Weights of a small sound classifier: held-out accuracy 75%.
Rows from block 5 of a small sound classifier, named by matrix and row number. Each number is 128 + 24 x the weight over its row's rms, rounded and kept within 0 to 255. All counts start at 0. Numbers have three digits each.
After each channel's rows are labels from the 100 clips, of 14976, where the channel reaches its highest value: "top examples" is what is common among them. Only what is clearly more common there than usual is listed. The data: acted Russian speech (Dusha).
# pw: pointwise conv (model.blocks.5.pw.weight, 256x256x1x1, standardized in use), inputs 0-85

pw.35:143102136131085140116084158129113127150128152115139107139134108113100179134092110167150153124151152136132124136152168131104141129124122091115188148149115134147117105133111130125108109148175077129172088078126136161141146149133118107184133159136134141112160040
top examples: emotion: positive

pw.219:133161148080138136151132109129161114122102120136154108148143169124115109090102124142151147145060127107170095128128148139105148085099111151126112133103118126124079132083085123074106163115106089148120159159118075132132071133102143157137106119093141124148118085
top examples: emotion: neutral

pw.106:154106122148140126119110167118090111129107146177142122175132134151100111158129133169110103103128149129128129093115116137115115131135157124159198155135107132111144126167148141123135134147100128101161118188152160151103133139150154104120163152161149142129166096
top examples: emotion: neutral

pw.181:115166141129155120110122177124135124121130163072164117142142119126129135116077090102135153111144167144114143146149161166155139092145178106132148132140131153175150129139146170140141080155158063108127168114167169152163134140155154140158092139141113113114076090
top examples: emotion: positive

pw.243:128156120133154118127073162115095132140086143112109112139119143095105113150099132116142134101151162148118147151112142150112144130152157121163157143134132150159140127150120156097132114181174102118145130072114145121150144141118117147202080137112116113118134085
top examples: emotion: positive

pw.208:142112072129137139134115159137093142115126131150148129167114138146084109094130120114120128161117148121154130111089100137108105124137131151127138117138120083136146121129147108115160119158147151099107214173129158131099148148159134131139043191128118098115105111
top examples: emotion: sad

pw.63:121148157130145142087141161105099122122203173098153119167096108130121167138100134140154142127169138141108153146120149137125152126141134136154126161130129144157113163136121141143119114159172058136130160112124151160140148137176123118128153110146119142134130071
top examples: emotion: angry

pw.30:159105175145143088095150115084133136101168135147190109166153127165128151144118104156140122146126119122107141128098180157144150123139143114129131153160138099163146124152118115119122170140147147102122123122178164134151151151129141139141180153121124129142158085
top examples: emotion: angry

pw.81:168142155081115160080123113148136142163116135118139107105154133129111087123157142115158138147073106138085112107139137126099156157131128096102115142193119094115128151104122135160123093103134159138119116128134096156150088165182132129128128103089102157096137162
top examples: emotion: sad

pw.37:126076103106099175139114158141111119147100152121136137127075124154144140139119167139111109122091137141134147110110134108121132140109120065112105128147127107113119085124151156155140148169144162116157118146116127166099186113133143148105110094106099117135153127
top examples: emotion: positive

pw.128:115147123112127122151126107131136115118086097145154107091136180110099111090118098156131133124082113081174099133123131096141141114102072137127100121100103120112069137113116091085102177127116104108099149175123142119116091118101151173123131122135147126140114069
top examples: emotion: neutral

pw.45:102201089161145137111105141120096106122090162142126123152169126169117104129116137107146096127169131087100141130124155134174126146168165102164139097110120145166149123117134158140126104142152136116146186166164182155122156154107131093172096129099123123123136116
top examples: emotion: positive

pw.53:123159086153125092110105115126121139109094126082085164152155130112133113138156125072130117131105153158132110153107128157132194137142155108168110132111106127110131100119148097150087100136108119120159182149197145147126108146111102141156151135116126142148142126
top examples: emotion: sad

pw.16:128095134100073147150056085159156135152130102120146095090160115125121123084123112155158148134106113174141090101132158095118200110141124061154108152124085114098143152148119129140098131091160122131100088114160152122137155156137109132147131132133110129116158109
top examples: emotion: sad

pw.87:134128114114142160117106143144124129147135157154124159153132143118145138177125116119143148151155143114111147145149115142170122122130133116142129130134151150146134136136123146072145092133110152144165110133136097170156103153089141152090131106124107137109178134
top examples: emotion: neutral

pw.236:136117124141101113124122108153105134129142115116110174122115160138158157169136113142116137162090122151133118143164161110148100137143134120131129119114149182148136122127127141131138195139093126134161139114099158153146129139132107133094118096140109135154142182
top examples: emotion: neutral

pw.57:137113128123103129137116091150095118136131110130171131071145084129155143143125161145137138135066116117134148141122140095086118164135118151157128186149159166159160130144139165159167104146155103135122126084097105142165130150054116105165119113119151155131130136
top examples: emotion: positive

pw.54:105145131148112131132140118162144159150128146120144107126132141147119085095141115147102112149122088138107110129139125122116120159101123093129150082140118101141137147127093153158118167124108178160113140134130125136121148144100187154134132158139100132143155096
top examples: emotion: positive

pw.91:137175173123111128119158142134134156150129134113134166111128161108142129168094116139152165163128095100159149181089119122135089161154113123125111150143161197154136118120155102162154152146118145172113139113100097134148126154137145141128129105127157123136124152
top examples: emotion: positive

pw.2:155105131132147140081082130128131116134121134114156095144114112098121134119108111138143186117136143140132140137170144148108140114165124170148133151143140160167133117133151153160128096134200117120158121100140131112161156150130135144185116149106140118137112076
top examples: emotion: positive

pw.0:138113140145119127118100116129132145124159184151160140156129126182110111137119109114128085154126114118107130143093138100177119134155142116164155143118113113144136103138133143150145132152156097127116160186136150146122169142157139149129118108125145095161129090
top examples: emotion: angry

pw.150:141143146161147116136108118075153106146139131124158149108162129138156101126089129107107140106144159175088143126141106112108161139061172156126149127134139133137111126093148101136159116122115121121147126136110102179130088152154156125130143174116117141163080116
top examples: emotion: angry

pw.224:139167132130093188126093119164128163157150131117130130100112133141104132128136114109135143171132141115144142169114132145091114117140111122123122158160135167151162118163159143095163105159157154150103120119115091140135131149118140095127129099102109140101128137
top examples: emotion: sad

pw.218:133033098116109131148118085156141142131112112139102097111106110161092159124143110139177113123111141150129118103107114140088185159106103064131149103109116115118135145132144123155111167131140170132119099139183149142108143133115122125121151130136109119098158141
top examples: emotion: positive

pw.98:111111128119118180154132165181054151148110118094082129122089117128110144114121140123128120178089151132157155142089146140145155127107137106123147111104133146144140109136162130092100141173110152122104136129127129136129108127149131115107102141100122107096067111
top examples: emotion: sad

pw.212:147134169153138141091107107134119159163156152113157135114148117112105150135092118149153157122148143192122133165147173119152133157151123147149165149141130143161126124135124153143148125139183107152119110124124113135144121149118162142182113147123137126134099049
top examples: emotion: positive

pw.26:164184136143138127113127131128110127115144140131148134147126069142126179139099077176152186122137156105117149119134155146127123146145161110109133142132110111150155140169142158124135121121157089101090118091133127134138123149083123123139122146176112149123140074
top examples: emotion: positive

pw.74:114163137116121092126117122126140116088110148119141123143149156160115095126121086133125150137114138124154111114088141126161099109133125107145102077095109145115107100149133098112111168113099112125144137200153137147105083101156176162128100139124154142163111100
top examples: emotion: neutral

pw.160:142161163115115131135120097126119139123096140126160114148167149169137094130107105148126138144115132074146122143105114121119146136133091132117121117108142169134099150131096123113111184101105128139128143184147146143148076127150136157151101111130185156178126098
top examples: emotion: neutral

pw.38:127129155107148148140141178150139116104116149078140120171132120145127134127078166142149146117130172139149148127104152130122127083142167117141191132151123128151158113163129131096139135133146099093138140091133143151153114143193117155140105149131130130126081095
top examples: emotion: positive

pw.47:086153103092137140147117148126122127098051128142185146143139131154126131106148146105063104122083146128122102104115107133115125148148171113133124109137094072096140117148146113126150130156129169110121140130128117130114120137166113130162106133105094146141100117
top examples: emotion: positive

pw.51:154202089102134107135142116083120134107112162116147165172157154178152126122139075127053096103119169079140140138147121155173113112139181149135085139132131131137138109164154132084171106150121124112153131127134165150122068099141150123148119078146083105153122154
top examples: emotion: neutral

pw.168:135154144147140148125162126150143141123090117166117110143118144128115141121136132127144117154168120100125150154124133117142152145195148084148177146118133142147148147107125162140119124145154126143113146164147141149143140131137103108133161129145162133126099119
top examples: emotion: positive

pw.136:148121138104135109150132120106110132139147118151158144113138181110094127162122108160123106112081135158144111135131158154099140140103144139154118131127124149122093128132109123092124172095110150144150146162120098132131097132134136134118114123115147107125137053
top examples: emotion: neutral

pw.154:156110133102143131120137153122162129136096153184118070116124115163104183101127138099135087095089115077139151107148148128121121118113145123150104153092140108136131083084124100118091124114178138126124100117107150117097090108128121115141135098112126142108151143
top examples: emotion: sad

pw.17:120159153133111124077110173134137104131182184096105127161112145142138153145151121146162152156117089132103144132126132151131139092129138153119159162129140147114122149134125105116117116148109105143131122109161130160136103148139083159076158148133096169115175095
top examples: emotion: angry

pw.171:135086149148127156153104136140166148155176112075118080147143115111110074102128121118101132130159085159063137104116143128127161127125141109144104119129137117132088148108111162130091106108152146142106122100149139144126134168157148107139131112144128156092134115
top examples: emotion: sad

pw.211:124113121123166143112113125118123149154115120148128085145130142141094094070129123094152147113098116175139100079103163117148214113070145071128087134132104099108111148122140108122110109116152138146113156117215119115110126154148104122137095109107108123083148192
top examples: emotion: sad

pw.78:149105142108118175113137162133155134094128165129078106134124145168127159106114150101136130136121132153133139124105143100147129131117143111153137082120139121126126146114142147134128123149139119146156158132140156167103094155154047110120114127127155162160105158
top examples: emotion: sad

pw.66:127155130107117168087108137151125150180099122122101124142133137129121088122109123120121136157084120166073116112118144129119165145113126052108121112146114126103137133147140137149124099148149168159126114107178086166130126175115139107115134116083105179130161173
top examples: emotion: sad

pw.195:133091151127155121075139174097164122139126119147137076181110155135098133127139137155153134132149115153155130119104110122161117123087101127122169139099122129139130114110095085109156105135127124118131107152135117131128125143129128122099136175124131142126150144
top examples: emotion: angry

pw.126:118177170106127101134151163160180124127130124117159123151120113135080164123143155126163142160121147118156147121123087161134133107100147114123148086107129108134154091136121125109129143118085105119125179174121079137122069113158142148136082136155153098119053109
top examples: emotion: sad

pw.112:113152141120138111147117144135134162153109127093121090122139103153094126111170062168149104180108147132167113154106130136125117135110137081122147088106116105128129084160135151117110124160136150149099124144090126127126098116168169160104057130123126130098090114
top examples: emotion: positive

pw.135:126135127141120157125142127092130117117124161120122151104135135111152110114088154076115163115103107110101141144142116103127092139116146111135120150128144147146083152079139121117119092165107149120147152122099106166152120140084109146131173099104141150165192156
top examples: emotion: angry