config.toml
gain_aug_db = 6
spec_augment = true
targets = ["emotion"]
num_classes = 4
weight_standardization = true
lr = 0.0035
epochs = 22.4
final_lr_fraction = 0.01
Rows from block 5 of a small sound classifier, named by matrix and row number. Each number is 128 + 24 x the weight over its row's rms, rounded and kept within 0 to 255. All counts start at 0. Numbers have three digits each.
After each channel's rows are labels from the 100 clips, of 14976, where the channel reaches its highest value: "strongest on" is what is common among them; "peak in band" is the frequency band that holds the peak. Only what is clearly more common there than usual is listed. The data: acted Russian speech (Dusha). In brackets: how many of the 100.
# pw: pointwise conv (model.blocks.5.pw.weight, 256x256x1x1, standardized in use), inputs 172-255

pw.92:109142146132155106133113125117149169120111135123110112102135150155135150119118120127127132125138138094131141107130095151160122148121170151129174124092099151106152103100120129122129112081133135197139106165099122141090137168117080147147099093145115110098
strongest on: emotion: angry (61)
peak in band: 500 to 1000 Hz (56)

pw.51:087109102115103122136115101141113111148128155110105132132079102084146183088154129159162137104148136122126145142156141095103164125084125127150108120095153118126109138154129125156103122117126115102141145148123102131102132118148085144124106126128140132154
strongest on: emotion: neutral (64)
peak in band: 1000 to 2000 Hz (75)

pw.78:074151131134120137119138104128129176093146130141138133153074136135119140123121112124103123150129162177145145153104134147147155127146116118132128103069123156131122169129126175119112146098138149148142150159134114112144131157102142114100138098117164118100
strongest on: emotion: sad (71)
peak in band: 0 to 250 Hz (43)

pw.44:133141174104114139091133121095133113142141115175174171141135156100106109133148117104123143080169138121145128137126110131111107129124122133141110157149137119095144111167134119138112136155141152127104134153133140140135144088132165127137100105110140121106
strongest on: emotion: positive (62)
peak in band: 0 to 250 Hz (100)

pw.245:144154162092118122106122073137109097121145128123108138095119189098162128104116122114091096107154112129146128110158135118128120140122090083092118123106099113138147116125116144138098126158143112119144099136083169138142168151123138147171107122168138128124
strongest on: emotion: positive (39)
peak in band: 0 to 250 Hz (66)

pw.25:121126090145157105186126157141127131163125154115142092112118154136168143116125151181134119112064084090191164109105138123111174144123138135100124097142148100131132133116116107158086148073131126149135106106132155116117129123128096143130128113142086113103
strongest on: emotion: angry (46)
peak in band: 1000 to 2000 Hz (62)

pw.72:115139122126068141116108133130101113109158142112085160096126115122131126142151104116145100177158138162087116127124101122157133131095134113076106144136075123138120159114130108142102106093080127092091129123114094103127116079116110131112171181123097196121
strongest on: emotion: angry (53)
peak in band: 4000 to 8000 Hz (75)

pw.230:140128172115132157069110113112129100133134143126126147131085127102121148116131114127163147095120111175153122126121160134123101171131105074155103116120120103069155117128152164147142099162136115125119116117119149127108149178128114126122090162114118146087
strongest on: emotion: positive (43)
peak in band: 0 to 250 Hz (38)

pw.255:081089161099111139149121121098139168127191108136109114121144105144167151100162097117139167131143176162105106143134133109157140150153136111122117120144114146136177119132131110156088104127086118122113135137102142134072174144109139109082102135118161159113
strongest on: emotion: sad (57)
peak in band: 0 to 250 Hz (99)

pw.57:077087136142104141122151128123146123110138170131152126101096113077177084104146106157149114098092118108139128146137077133131106130142123091146139145139105152139147112118146166151115129106158148083151157124159126143140162140167099131104148202101127110153
strongest on: emotion: positive (46)
peak in band: 500 to 1000 Hz (57)

pw.55:169077127125168161147117090085142108131161202129142108159161093120135168122135112140164140147138140122137150123204113142155137162174116151139104121111132151117111119120125120122124133076135158063130114131127180119122145132159153146086138130087154091132
strongest on: emotion: angry (59)
peak in band: 0 to 250 Hz (68)

pw.126:106115076153102152116155141137152135181128117137079107158137066146154117129141164154105085144156118148127131145092107164131134104109137168101127112145154114082100144144119097112083161102132139112109141107140140082162115116085109140128160132127133148104
strongest on: emotion: sad (60)
peak in band: 1000 to 2000 Hz (72)

pw.12:135115151133118153054138132149138119092137132137126150129065085142139153110128098148140109151155153118164136125153102116129174127130123102129140151127073173092133133163134152097155104092151142137094167164137134130145175112170153137126120121148149098124
strongest on: emotion: sad (55)
peak in band: 0 to 250 Hz (100)

pw.43:103120141115149109147116070138135147149147116141109113144070150137121143147148132111117127131135150112095126178171115192143145107123109149127117134113120144128122137136129145167123126123138145139156125139107032135143130112118114108130175102099139132128
strongest on: emotion: positive (54)
peak in band: 0 to 250 Hz (100)

pw.53:092122121134155124131127137143161131157129153160094086118107136140125144123155154182121120133119126125172093100115146135109148135144115106138126057136122143147128132132101136137118148113162154135148073091134131094165135132152156163186147178137108133165
strongest on: emotion: sad (79)
peak in band: 0 to 250 Hz (100)

pw.135:116112156143138127137079117159139123083125174100150155086086185124114170156113119129143136150110103110168137130126086111123115113142077103145109131102073158162141101135112148132169102150123119140112140106131124146106161147148117160152107128105153134148
strongest on: emotion: angry (60)
peak in band: 0 to 250 Hz (60)

pw.23:156114134120130145136135116154150119114133102169124171124063117136126139121133116133131135129146187173112146147159129118165124116132086088151102101127120147147148146140151128131124131124143160130157114134125107141143148142147097147105130141142103107163
strongest on: emotion: sad (83)
peak in band: 0 to 250 Hz (100)

pw.240:108167152111101130133109079112121129116157127128123154142103107106159126070138106090111104153163145164156102147138122097132113153136096079122110164116103143102158134135117110165128109165123105160122108125090137121104134174119142111123102141154139177091
strongest on: emotion: positive (48)
peak in band: 0 to 250 Hz (100)

pw.56:100061108109072123129122124105127134116166071146101119140128099141155128147167118136143149145139148164123097118113119127138134105128128154130105136112142139085127190152126121140095104121118143132140131137092150136100144124077151088110115154135105135092
strongest on: emotion: sad (64)
peak in band: 0 to 250 Hz (100)

pw.46:101152168146126090158079154155147132158160114107122131115106144117141132143149133141122143150079152089175130136091161145115100135110139134120142115135136160152153136126133107136134127107092161119128150145105126114096138139091061105189141145113148142090
strongest on: emotion: sad (61)
peak in band: 500 to 1000 Hz (33)

pw.21:123114135155157129141155092148116155150142109137156123093136148125116161129164184134133141104109134140145141133118116182130142111115121105138135106105096107128148140109154135122127143058139121181140103125137114151185103096139118133167189113155106144106
strongest on: emotion: sad (66)
peak in band: 0 to 250 Hz (100)

pw.226:155112176134101153098093103132142100125149177151142143156110069120135149100135152153139131156141125111146157141160114146131137145159092155135124113097138138095119122113144111134113119106134139104108139123152160092117145164136164146166140088091168118082
strongest on: emotion: angry (42)
peak in band: 0 to 250 Hz (94)

pw.235:101080114103144142067100120093110109145161100130124134137070089132106111097144120155129139167175162111130146129107132151146127083129100119123117147130180130108145143127134153130118135106143121108118127192110164130095137103128133104156133126151141135096
strongest on: emotion: sad (65)
peak in band: 0 to 250 Hz (100)

pw.136:121116132093107136104088121090090125117114119138110138100085131162140142108164113091136160114155154153100126088138151097134120166149113090148117196136057114132140109109131100114110108098134115147153121154109113095126115141117098149125111181152126142124
strongest on: emotion: neutral (62)
peak in band: 2000 to 4000 Hz (52)

pw.9:125144140142157158096133130109128131078171159148117183166129113098085137127173094118118134148172156115128118132124121103131109149143112125136129120133121145086160108144140138139107118168069124124075148147131108161144117153115127141106067133119142161067
strongest on: emotion: sad (57)
peak in band: 0 to 250 Hz (100)

pw.6:097118145123131135121137124123141100140154117135090104137114115116139157053143154134135120115155136128130110111129172184161129151110107124109090092115102174146150131165104131131111102126123184145149120170114095106134142098139147138152135176135111138133
strongest on: emotion: sad (60)
peak in band: 0 to 250 Hz (100)

pw.16:134116120077139136114149095100146123114151107140125123151144090141152118117130126113143112120126146116124102142118111139159118142169091129132105107124111144149135132176126102167117134152142172100140116140122103144143159122137140127122124141144109139141
strongest on: emotion: sad (62)
peak in band: 0 to 250 Hz (100)

pw.35:167121153123116149131137150131121153093148177103139149108098127113137129069147116154127132105157127165163093113103155121130063145167129109126107079135104130154110088144118107136104142134154138135129104144109158096165160151103091134122116146137150174115
strongest on: emotion: positive (58)
peak in band: 500 to 1000 Hz (89)

pw.112:138128104133110145115138105131115108126157134136090167122152097133151108140137140112140100153149149160116131136097140153183153125090114113088093148125123108113139173150146115174099157107081132087115128157134104138152104074128132106158178148122116172150
strongest on: emotion: positive (52)
peak in band: 0 to 250 Hz (100)

pw.20:133107123154126143133142103170152135151146134154114128156101115098108149108150122146145080136150160113141162130114117154135143141128146140138120140125123139114135124156156114134112102082141145148125118148135120131155147108148158145126160119143108104121
strongest on: emotion: positive (40)
peak in band: 0 to 250 Hz (100)

pw.49:124106116130115131139119093136174118130131112130084117131104182150170135150133084097085152088135131168119139133100100069087128077121114102157103090126137143110124140103092150181099135096160119127113172099122130133114165145144152146135099137138155092125
strongest on: emotion: sad (55)
peak in band: 1000 to 2000 Hz (58)

pw.131:123122164136131142134128084138116177123127164124150134088133155132151141070138103150156158073157123191192101116136112133142076166159143116130104099100073125132120106117143130139123149139164122139152108128125131087136149141135071148118126161108146172136
strongest on: emotion: positive (61)
peak in band: 500 to 1000 Hz (93)

pw.38:091137156121162125126140094110131168113141154098138116141126092135152138099170077128137137153135127140102114129153122090073097156139115127103095141149100120139111122119113087187142118152114123125127099096104117113113144138143128124110084156134101199105
strongest on: emotion: positive (46)
peak in band: 500 to 1000 Hz (94)

pw.117:126149194133098143105170137094149165128145118098117158114099132119152153089138086116128182120132131147104144132114128085104088203106165113129123116116130109124166123102133117149149133168125088153105122107116154121142137103126113136103086139150135163105
strongest on: emotion: positive (83)
peak in band: 500 to 1000 Hz (99)

pw.62:105063127113133154124102126107145105151175129149125115179135080120113142110186130122154127152166185131130117143107150165185117121133125137116085165127150165115165130134151142132076125120121170132168125160128122145119114116114139118139137157132115165115
strongest on: emotion: positive (46)
peak in band: 0 to 250 Hz (100)

pw.99:092115095139112159082127115145171142112157102125136149115160142099152105113114087124112119148159150151105130142125157120123119089095134142120082139131074118095116147122143138116125110103123105120111147146135157121168114143153125162137134173146152097102
strongest on: emotion: angry (54)
peak in band: 4000 to 8000 Hz (87)

pw.74:137139122127084123099138112120146086155103095147097116127102139102137144115119109099144075135149117132133129122170129127144130130121096146136130085174123121126105124224100138095144137071098175127108128174097147082160157086098134123133168095130139097124
strongest on: emotion: neutral (70)
peak in band: 500 to 1000 Hz (44); 0 to 250 Hz (36)

pw.228:071090159102121140106137124100102088112074140134149148148128105139115146129083080120140152134155153113108124146163115130147104128136141136120151115122122142164133129128107125111167108147131144148106110097121153154119144097128126131093115119168119120139
strongest on: emotion: angry (46)
peak in band: 0 to 250 Hz (70)

pw.222:114141185084108159148122137142153162071152192100135106085111171087168162140125089118165144157118147162103121111112168117150142152121121101143110155118126150169136128142097155092108139116177110141130162145084128124130138140128149130130104104123179128146
strongest on: emotion: angry (41)
peak in band: 0 to 250 Hz (68)

pw.13:094086118118176144141170079101148130127142119171156151144066078113116166131149110150143160117152143170121107143136093142144108119123108153132112133120158149109109082140158120138157125133113112125122151110118079164154089102132121156107148118138137139123
strongest on: emotion: sad (58)
peak in band: 0 to 250 Hz (100)

pw.2:128115146116131124167141115142121131116162106130170164113129116134129101063148082134149123081142112141107094133131107100108045142139137094121121101113106130179118102194144125172118126159140138066109148164146084117145142106119135116073112154158139171108
strongest on: emotion: positive (68)
peak in band: 500 to 1000 Hz (100)

pw.98:106123063128101135095140151124172191111171118126098134136141115089124114137150083114135129183164139163108135154144163130173129100134166170135102117113097117064130118097141152121143123089113135146117120155123133152143111184117120119087128146119118179097
strongest on: emotion: sad (60)
peak in band: 0 to 250 Hz (44)

pw.108:124134202145125185150123140137144131119143140104131114097111179127150158096140127140164169091135109132125140119116150111121098196126132083132116086107126121121176152123148136139122150145156089135147110117104170157128128116151084155115109141130140173143
strongest on: emotion: positive (75)
peak in band: 500 to 1000 Hz (92)

pw.133:122131138132097157146091176180149095144124113139147095089121136145131091099142156156136138112130099101124156126121150108139145088146143126142146111113071127118122159139152135133107126095124161150107128107135136129074112096118117154140148143079118147094
strongest on: emotion: angry (40)
peak in band: 1000 to 2000 Hz (74)

pw.37:118092130107114109120084099133143125102165105116095141124080149095133127142130119114133119116142133144077100161137125140149141123128080119164111160092110111120144124128132152156116113130167118130142145161112090141113141141134150115119144119103146128165
strongest on: emotion: positive (44)
peak in band: 0 to 250 Hz (100)

pw.89:065100111124169142139128108131114138108127143164156136121133130065105106135103105123139155171141125168114114144132165151170127150118110161134079097112065123136135151189142134124150092138130146120117141187146131092121143109159112153105112155146118124147
strongest on: emotion: sad (71)
peak in band: 0 to 250 Hz (89)

pw.39:090105114130145122164154129114156082085156107114122134117058171157093158100146103078094135075115135147160120130094103094108129124121108112087130154110124133125112107095119121209138131105113163141152143140141135142136109159148133151144082132189172102127
strongest on: emotion: sad (57)
peak in band: 500 to 1000 Hz (55)

pw.105:075149117121131132133102119140134136159134090110100129087167102134117126114106138142115149160134140124123106135150148090095158138132124130077154141122133072104094170120118123099125106109077112117109079155121122114085133124114141142129127152110068142085
strongest on: emotion: sad (57)
peak in band: 500 to 1000 Hz (61)

pw.253:132136172117122128127121132115119144159130121145105134080117181113166113077144131095111159052152136190130122158130111125127104134104105103138123125101114133125166096122138085123120161144121105165137123113136120128143084088138087145115130123126129162176
strongest on: emotion: positive (59)
peak in band: 500 to 1000 Hz (97)

pw.251:163098123134147137093089114140142143119151182123129143160106125091143169124139125123137116153143130125140145139189140127115118136143103154127112106148112159120123093132130118118098126101125153116069138120137161111109161152153125139131130114090156108144
strongest on: emotion: angry (62)
peak in band: 0 to 250 Hz (76)

pw.17:140086146148141146090143106120131125159120166152138140149114094152136172084129140139137109135181110122126139132181115142122140155157114127119104159111137148113105127130120100112118144094121150181060138082131130072146150122134115142152136112102154091124
strongest on: emotion: angry (57)
peak in band: 0 to 250 Hz (49)

pw.127:131114159154138149126164101118087081119108157145138146140130154129100161064137127147124112132139114117128137150134129123132208146100100112128095102058134147120141168143118106137137127131131111101133121156120107099179130112126172156182154094109166139158
strongest on: emotion: positive (50)
peak in band: 0 to 250 Hz (66)

pw.71:137150127147125114114127141132139098112125101137167103149133182172089125104137109108072164101115150098081134123150150130136153121114140121123129103095109140089152131139099132087144112153105130155090141118111090153094111083101141139162109098130133146106
strongest on: emotion: sad (65)
peak in band: 0 to 250 Hz (91)

pw.81:104118108134110140146100134145162116109180128144147144144115118117126147125175109136141178174135194133164121133088135135140138140137148115139106139113141160127138135153168117154106127104129149091136124154138116158092121101166126153130137145118138161131
strongest on: emotion: sad (64)
peak in band: 0 to 250 Hz (100)

pw.24:143085099128137135089152116157159128145155127150123152102073122118136145110141153155105132105196176165147113128159128154146126111135077102134115098124129127113134125154146112095128110064121162135115141131120076137159164125131121148130137141154140098150
strongest on: emotion: sad (87)
peak in band: 0 to 250 Hz (100)

pw.52:115117099105105118075099150107174093105149109149120101147084132117152148123171126073079142132144162131131110164104145155143127122150122121163116122126103153139144126103126148201127111120105148109139137134130128167103148148130155125138101135135144139146
strongest on: emotion: sad (65)
peak in band: 0 to 250 Hz (100)

pw.30:126115187138158089136137140138140151143145134117144141133103147129123134133170123142129140093158118153110092133146160163133099131134126123129099133153113168123189120130137139173136130125148179104168156127151114134138123111150089134112139125112121122155
strongest on: emotion: angry (52)
peak in band: 500 to 1000 Hz (99)

pw.32:142119091120137151059129128132122152088153111131130137140105092097088122116136112111124140187155171153081134141135169127170156144139137120129124110101068139097157141090133161118167080104139130115091130181146136163130121137147120116094106175122143112145
strongest on: emotion: sad (61)
peak in band: 0 to 250 Hz (100)

pw.244:110100081144218153136130111106125139162143133134105179101132126092129139119137130174122152114148110147130124172154137142147147114135158115135104109142102160139134139150177117168112105118174150134151126135141115163150096115140112176135140126141096136155
strongest on: emotion: sad (60)
peak in band: 0 to 250 Hz (39)

pw.106:093106131123089134093142139172158063103124146106091107115084095106146132105140128127134134132164104126151132125114150109095158127126109079170130131112135159103103101090095125115139144122156144116149142123090142119161119116152176123160124117146148101131
strongest on: emotion: neutral (72)
peak in band: 1000 to 2000 Hz (74)

pw.234:126159153092139134131134080115148126090176153118116157160139098138111090061161106138140129132120122145137117168126097124129076116162108107123107130098159158102121108098098159189136102145134125130108132151091127124150129145167128077108090141124167174103
strongest on: emotion: positive (46)
peak in band: 500 to 1000 Hz (51); 0 to 250 Hz (40)

pw.68:152121109118114121117121131126164126103145133141114139099054102147122113089147107132138131128154170174109126128126154139138111119150114114111098147124075117118146123165154104179103120122121119137125119155148109155142114118124126139134137143131109145105
strongest on: emotion: sad (83)
peak in band: 0 to 250 Hz (100)

pw.224:105107147120157138091109127113164118079183126155122177150133124109087105098185080106117150169174146116115125174143141123145115102124092133144098122144081145113168116140152125155139104148112122093107154204127134134144147150162147128115097135131162158093
strongest on: emotion: sad (61)
peak in band: 0 to 250 Hz (100)

pw.27:129117110125119151139137090162175123138153119150128139114132164114148133135142134127144121126135154133133126116151133158141145168135134098137108094067095128123134134138153129115140104052161116144131148154098082158152141106131138126115143139120097128146
strongest on: emotion: sad (71)
peak in band: 0 to 250 Hz (100)

pw.219:132134141128108142144095129131123122122123102119142148111116120149157117130144111131157146172134118129111141082139141128134121150113140095163098089129101141123119137164120135130132142111105137103109124147089125063136125109108097144154129165121153166108
strongest on: emotion: neutral (63)
peak in band: 1000 to 2000 Hz (42)

pw.221:113082085128107147087118103139149114142160100150158144129111096137137137138142133144104117158165164146156115124097140176163127112128112101120137140107173134152134161138144156129134115084146137100135134160141107178126140096144161142149157135172124123151
strongest on: emotion: sad (73)
peak in band: 0 to 250 Hz (100)

pw.66:097082141104137127082110134128155129107168124152142148154102116104129150108163112138124133176160191123141099137102130145173119104115097116124149149108114182090138146136150104126101116101133142134144136160127117153098150127149130129115123141161169173130
strongest on: emotion: sad (64)
peak in band: 0 to 250 Hz (100)

pw.87:179112128135120133151111087129146151138144192119120159132119123145129136098124131145123081109135129173150138129207100146156109139162100162095132097111101152138093103128139122163096138114097127114123122112161129100145121194129109159139152118130165115113
strongest on: emotion: neutral (60)
peak in band: 2000 to 4000 Hz (68)

pw.15:134114114113126125081143130116126090065154117128141151127116116156156137115155105131133126154165163089151099133148168144165111141134128146063154142089104136077167138123125096155132057099141159145141110112107110138141156105136122138117121132160137138132
strongest on: emotion: sad (63)
peak in band: 0 to 250 Hz (100)

pw.129:102104137135174132158126127168164138115138147104139108113116128051138134130145106136143172116087116093162129146122119153149104116124153164138128145152109139161111079144129131116114148099134139079127143107108110146128099119139103138148154158105151139111
strongest on: emotion: angry (40)
peak in band: 1000 to 2000 Hz (89)

pw.233:143105132141169150120086119120159156128139196132114122150134138109160157111109129150126101140112104135125150122208089113129134129164145168111105108148089139159122122126116143077112143093155126130128140105146171119119160150151112155071119139085152085141
strongest on: emotion: angry (63)
peak in band: 0 to 250 Hz (70)

pw.31:128109102139145132090144126137132147089156117143127134122067143106159154122151121132103113121169172125153117134152144157168118116128114153154144127129107146088129120195136122125125109069132174106124152137109083159165171103156142152110163120163120114151
strongest on: emotion: sad (84)
peak in band: 0 to 250 Hz (100)

pw.54:117060156112132138133077114109165083153165098129082130137130071115113127098153120124121121135196154140101142146117151157176094136124103165139117171149122148098160105139154112133123113145134133105174121122119166162112118145160121126145147107121155141106
strongest on: emotion: positive (56)
peak in band: 0 to 250 Hz (100)

pw.236:126113138127143157137168100084097093158119153127115139100137117104178142110107134133110119187122152165142136131148085115130149135125133069123086134083086118110126192126142131118085137132148141158123135121123137129181140152133132151146128153160109104137
strongest on: emotion: neutral (61)
peak in band: 2000 to 4000 Hz (56)

pw.248:157126140135117091086100083162136116121169140137125171146159129128106161120147135144105107198175134057138132150132139140137128135132129140132149151107124182087145110118140132145134106138125134147141148129149146145092112154132165150125132061151135167128
strongest on: emotion: positive (46)
peak in band: 0 to 250 Hz (100)

pw.0:135138193110112121133125121130109128149112117131131124118155153114172133110132128096116137113151127119132154121114085141099116167090131104169112061084153135130171139111109059120112143140131122155141124141106130138137090079138139103163171103122150132146
strongest on: emotion: angry (45)
peak in band: 500 to 1000 Hz (74)

pw.28:118105153133177149115121110112156102114147132144141179150127123139101126100180128126129145091117107106143144162127151122117079145157146125155149141140116174107118093112161080162161110079160156170120119157130145094139108139153154094095134120146146102135
strongest on: emotion: angry (42)
peak in band: 1000 to 2000 Hz (60)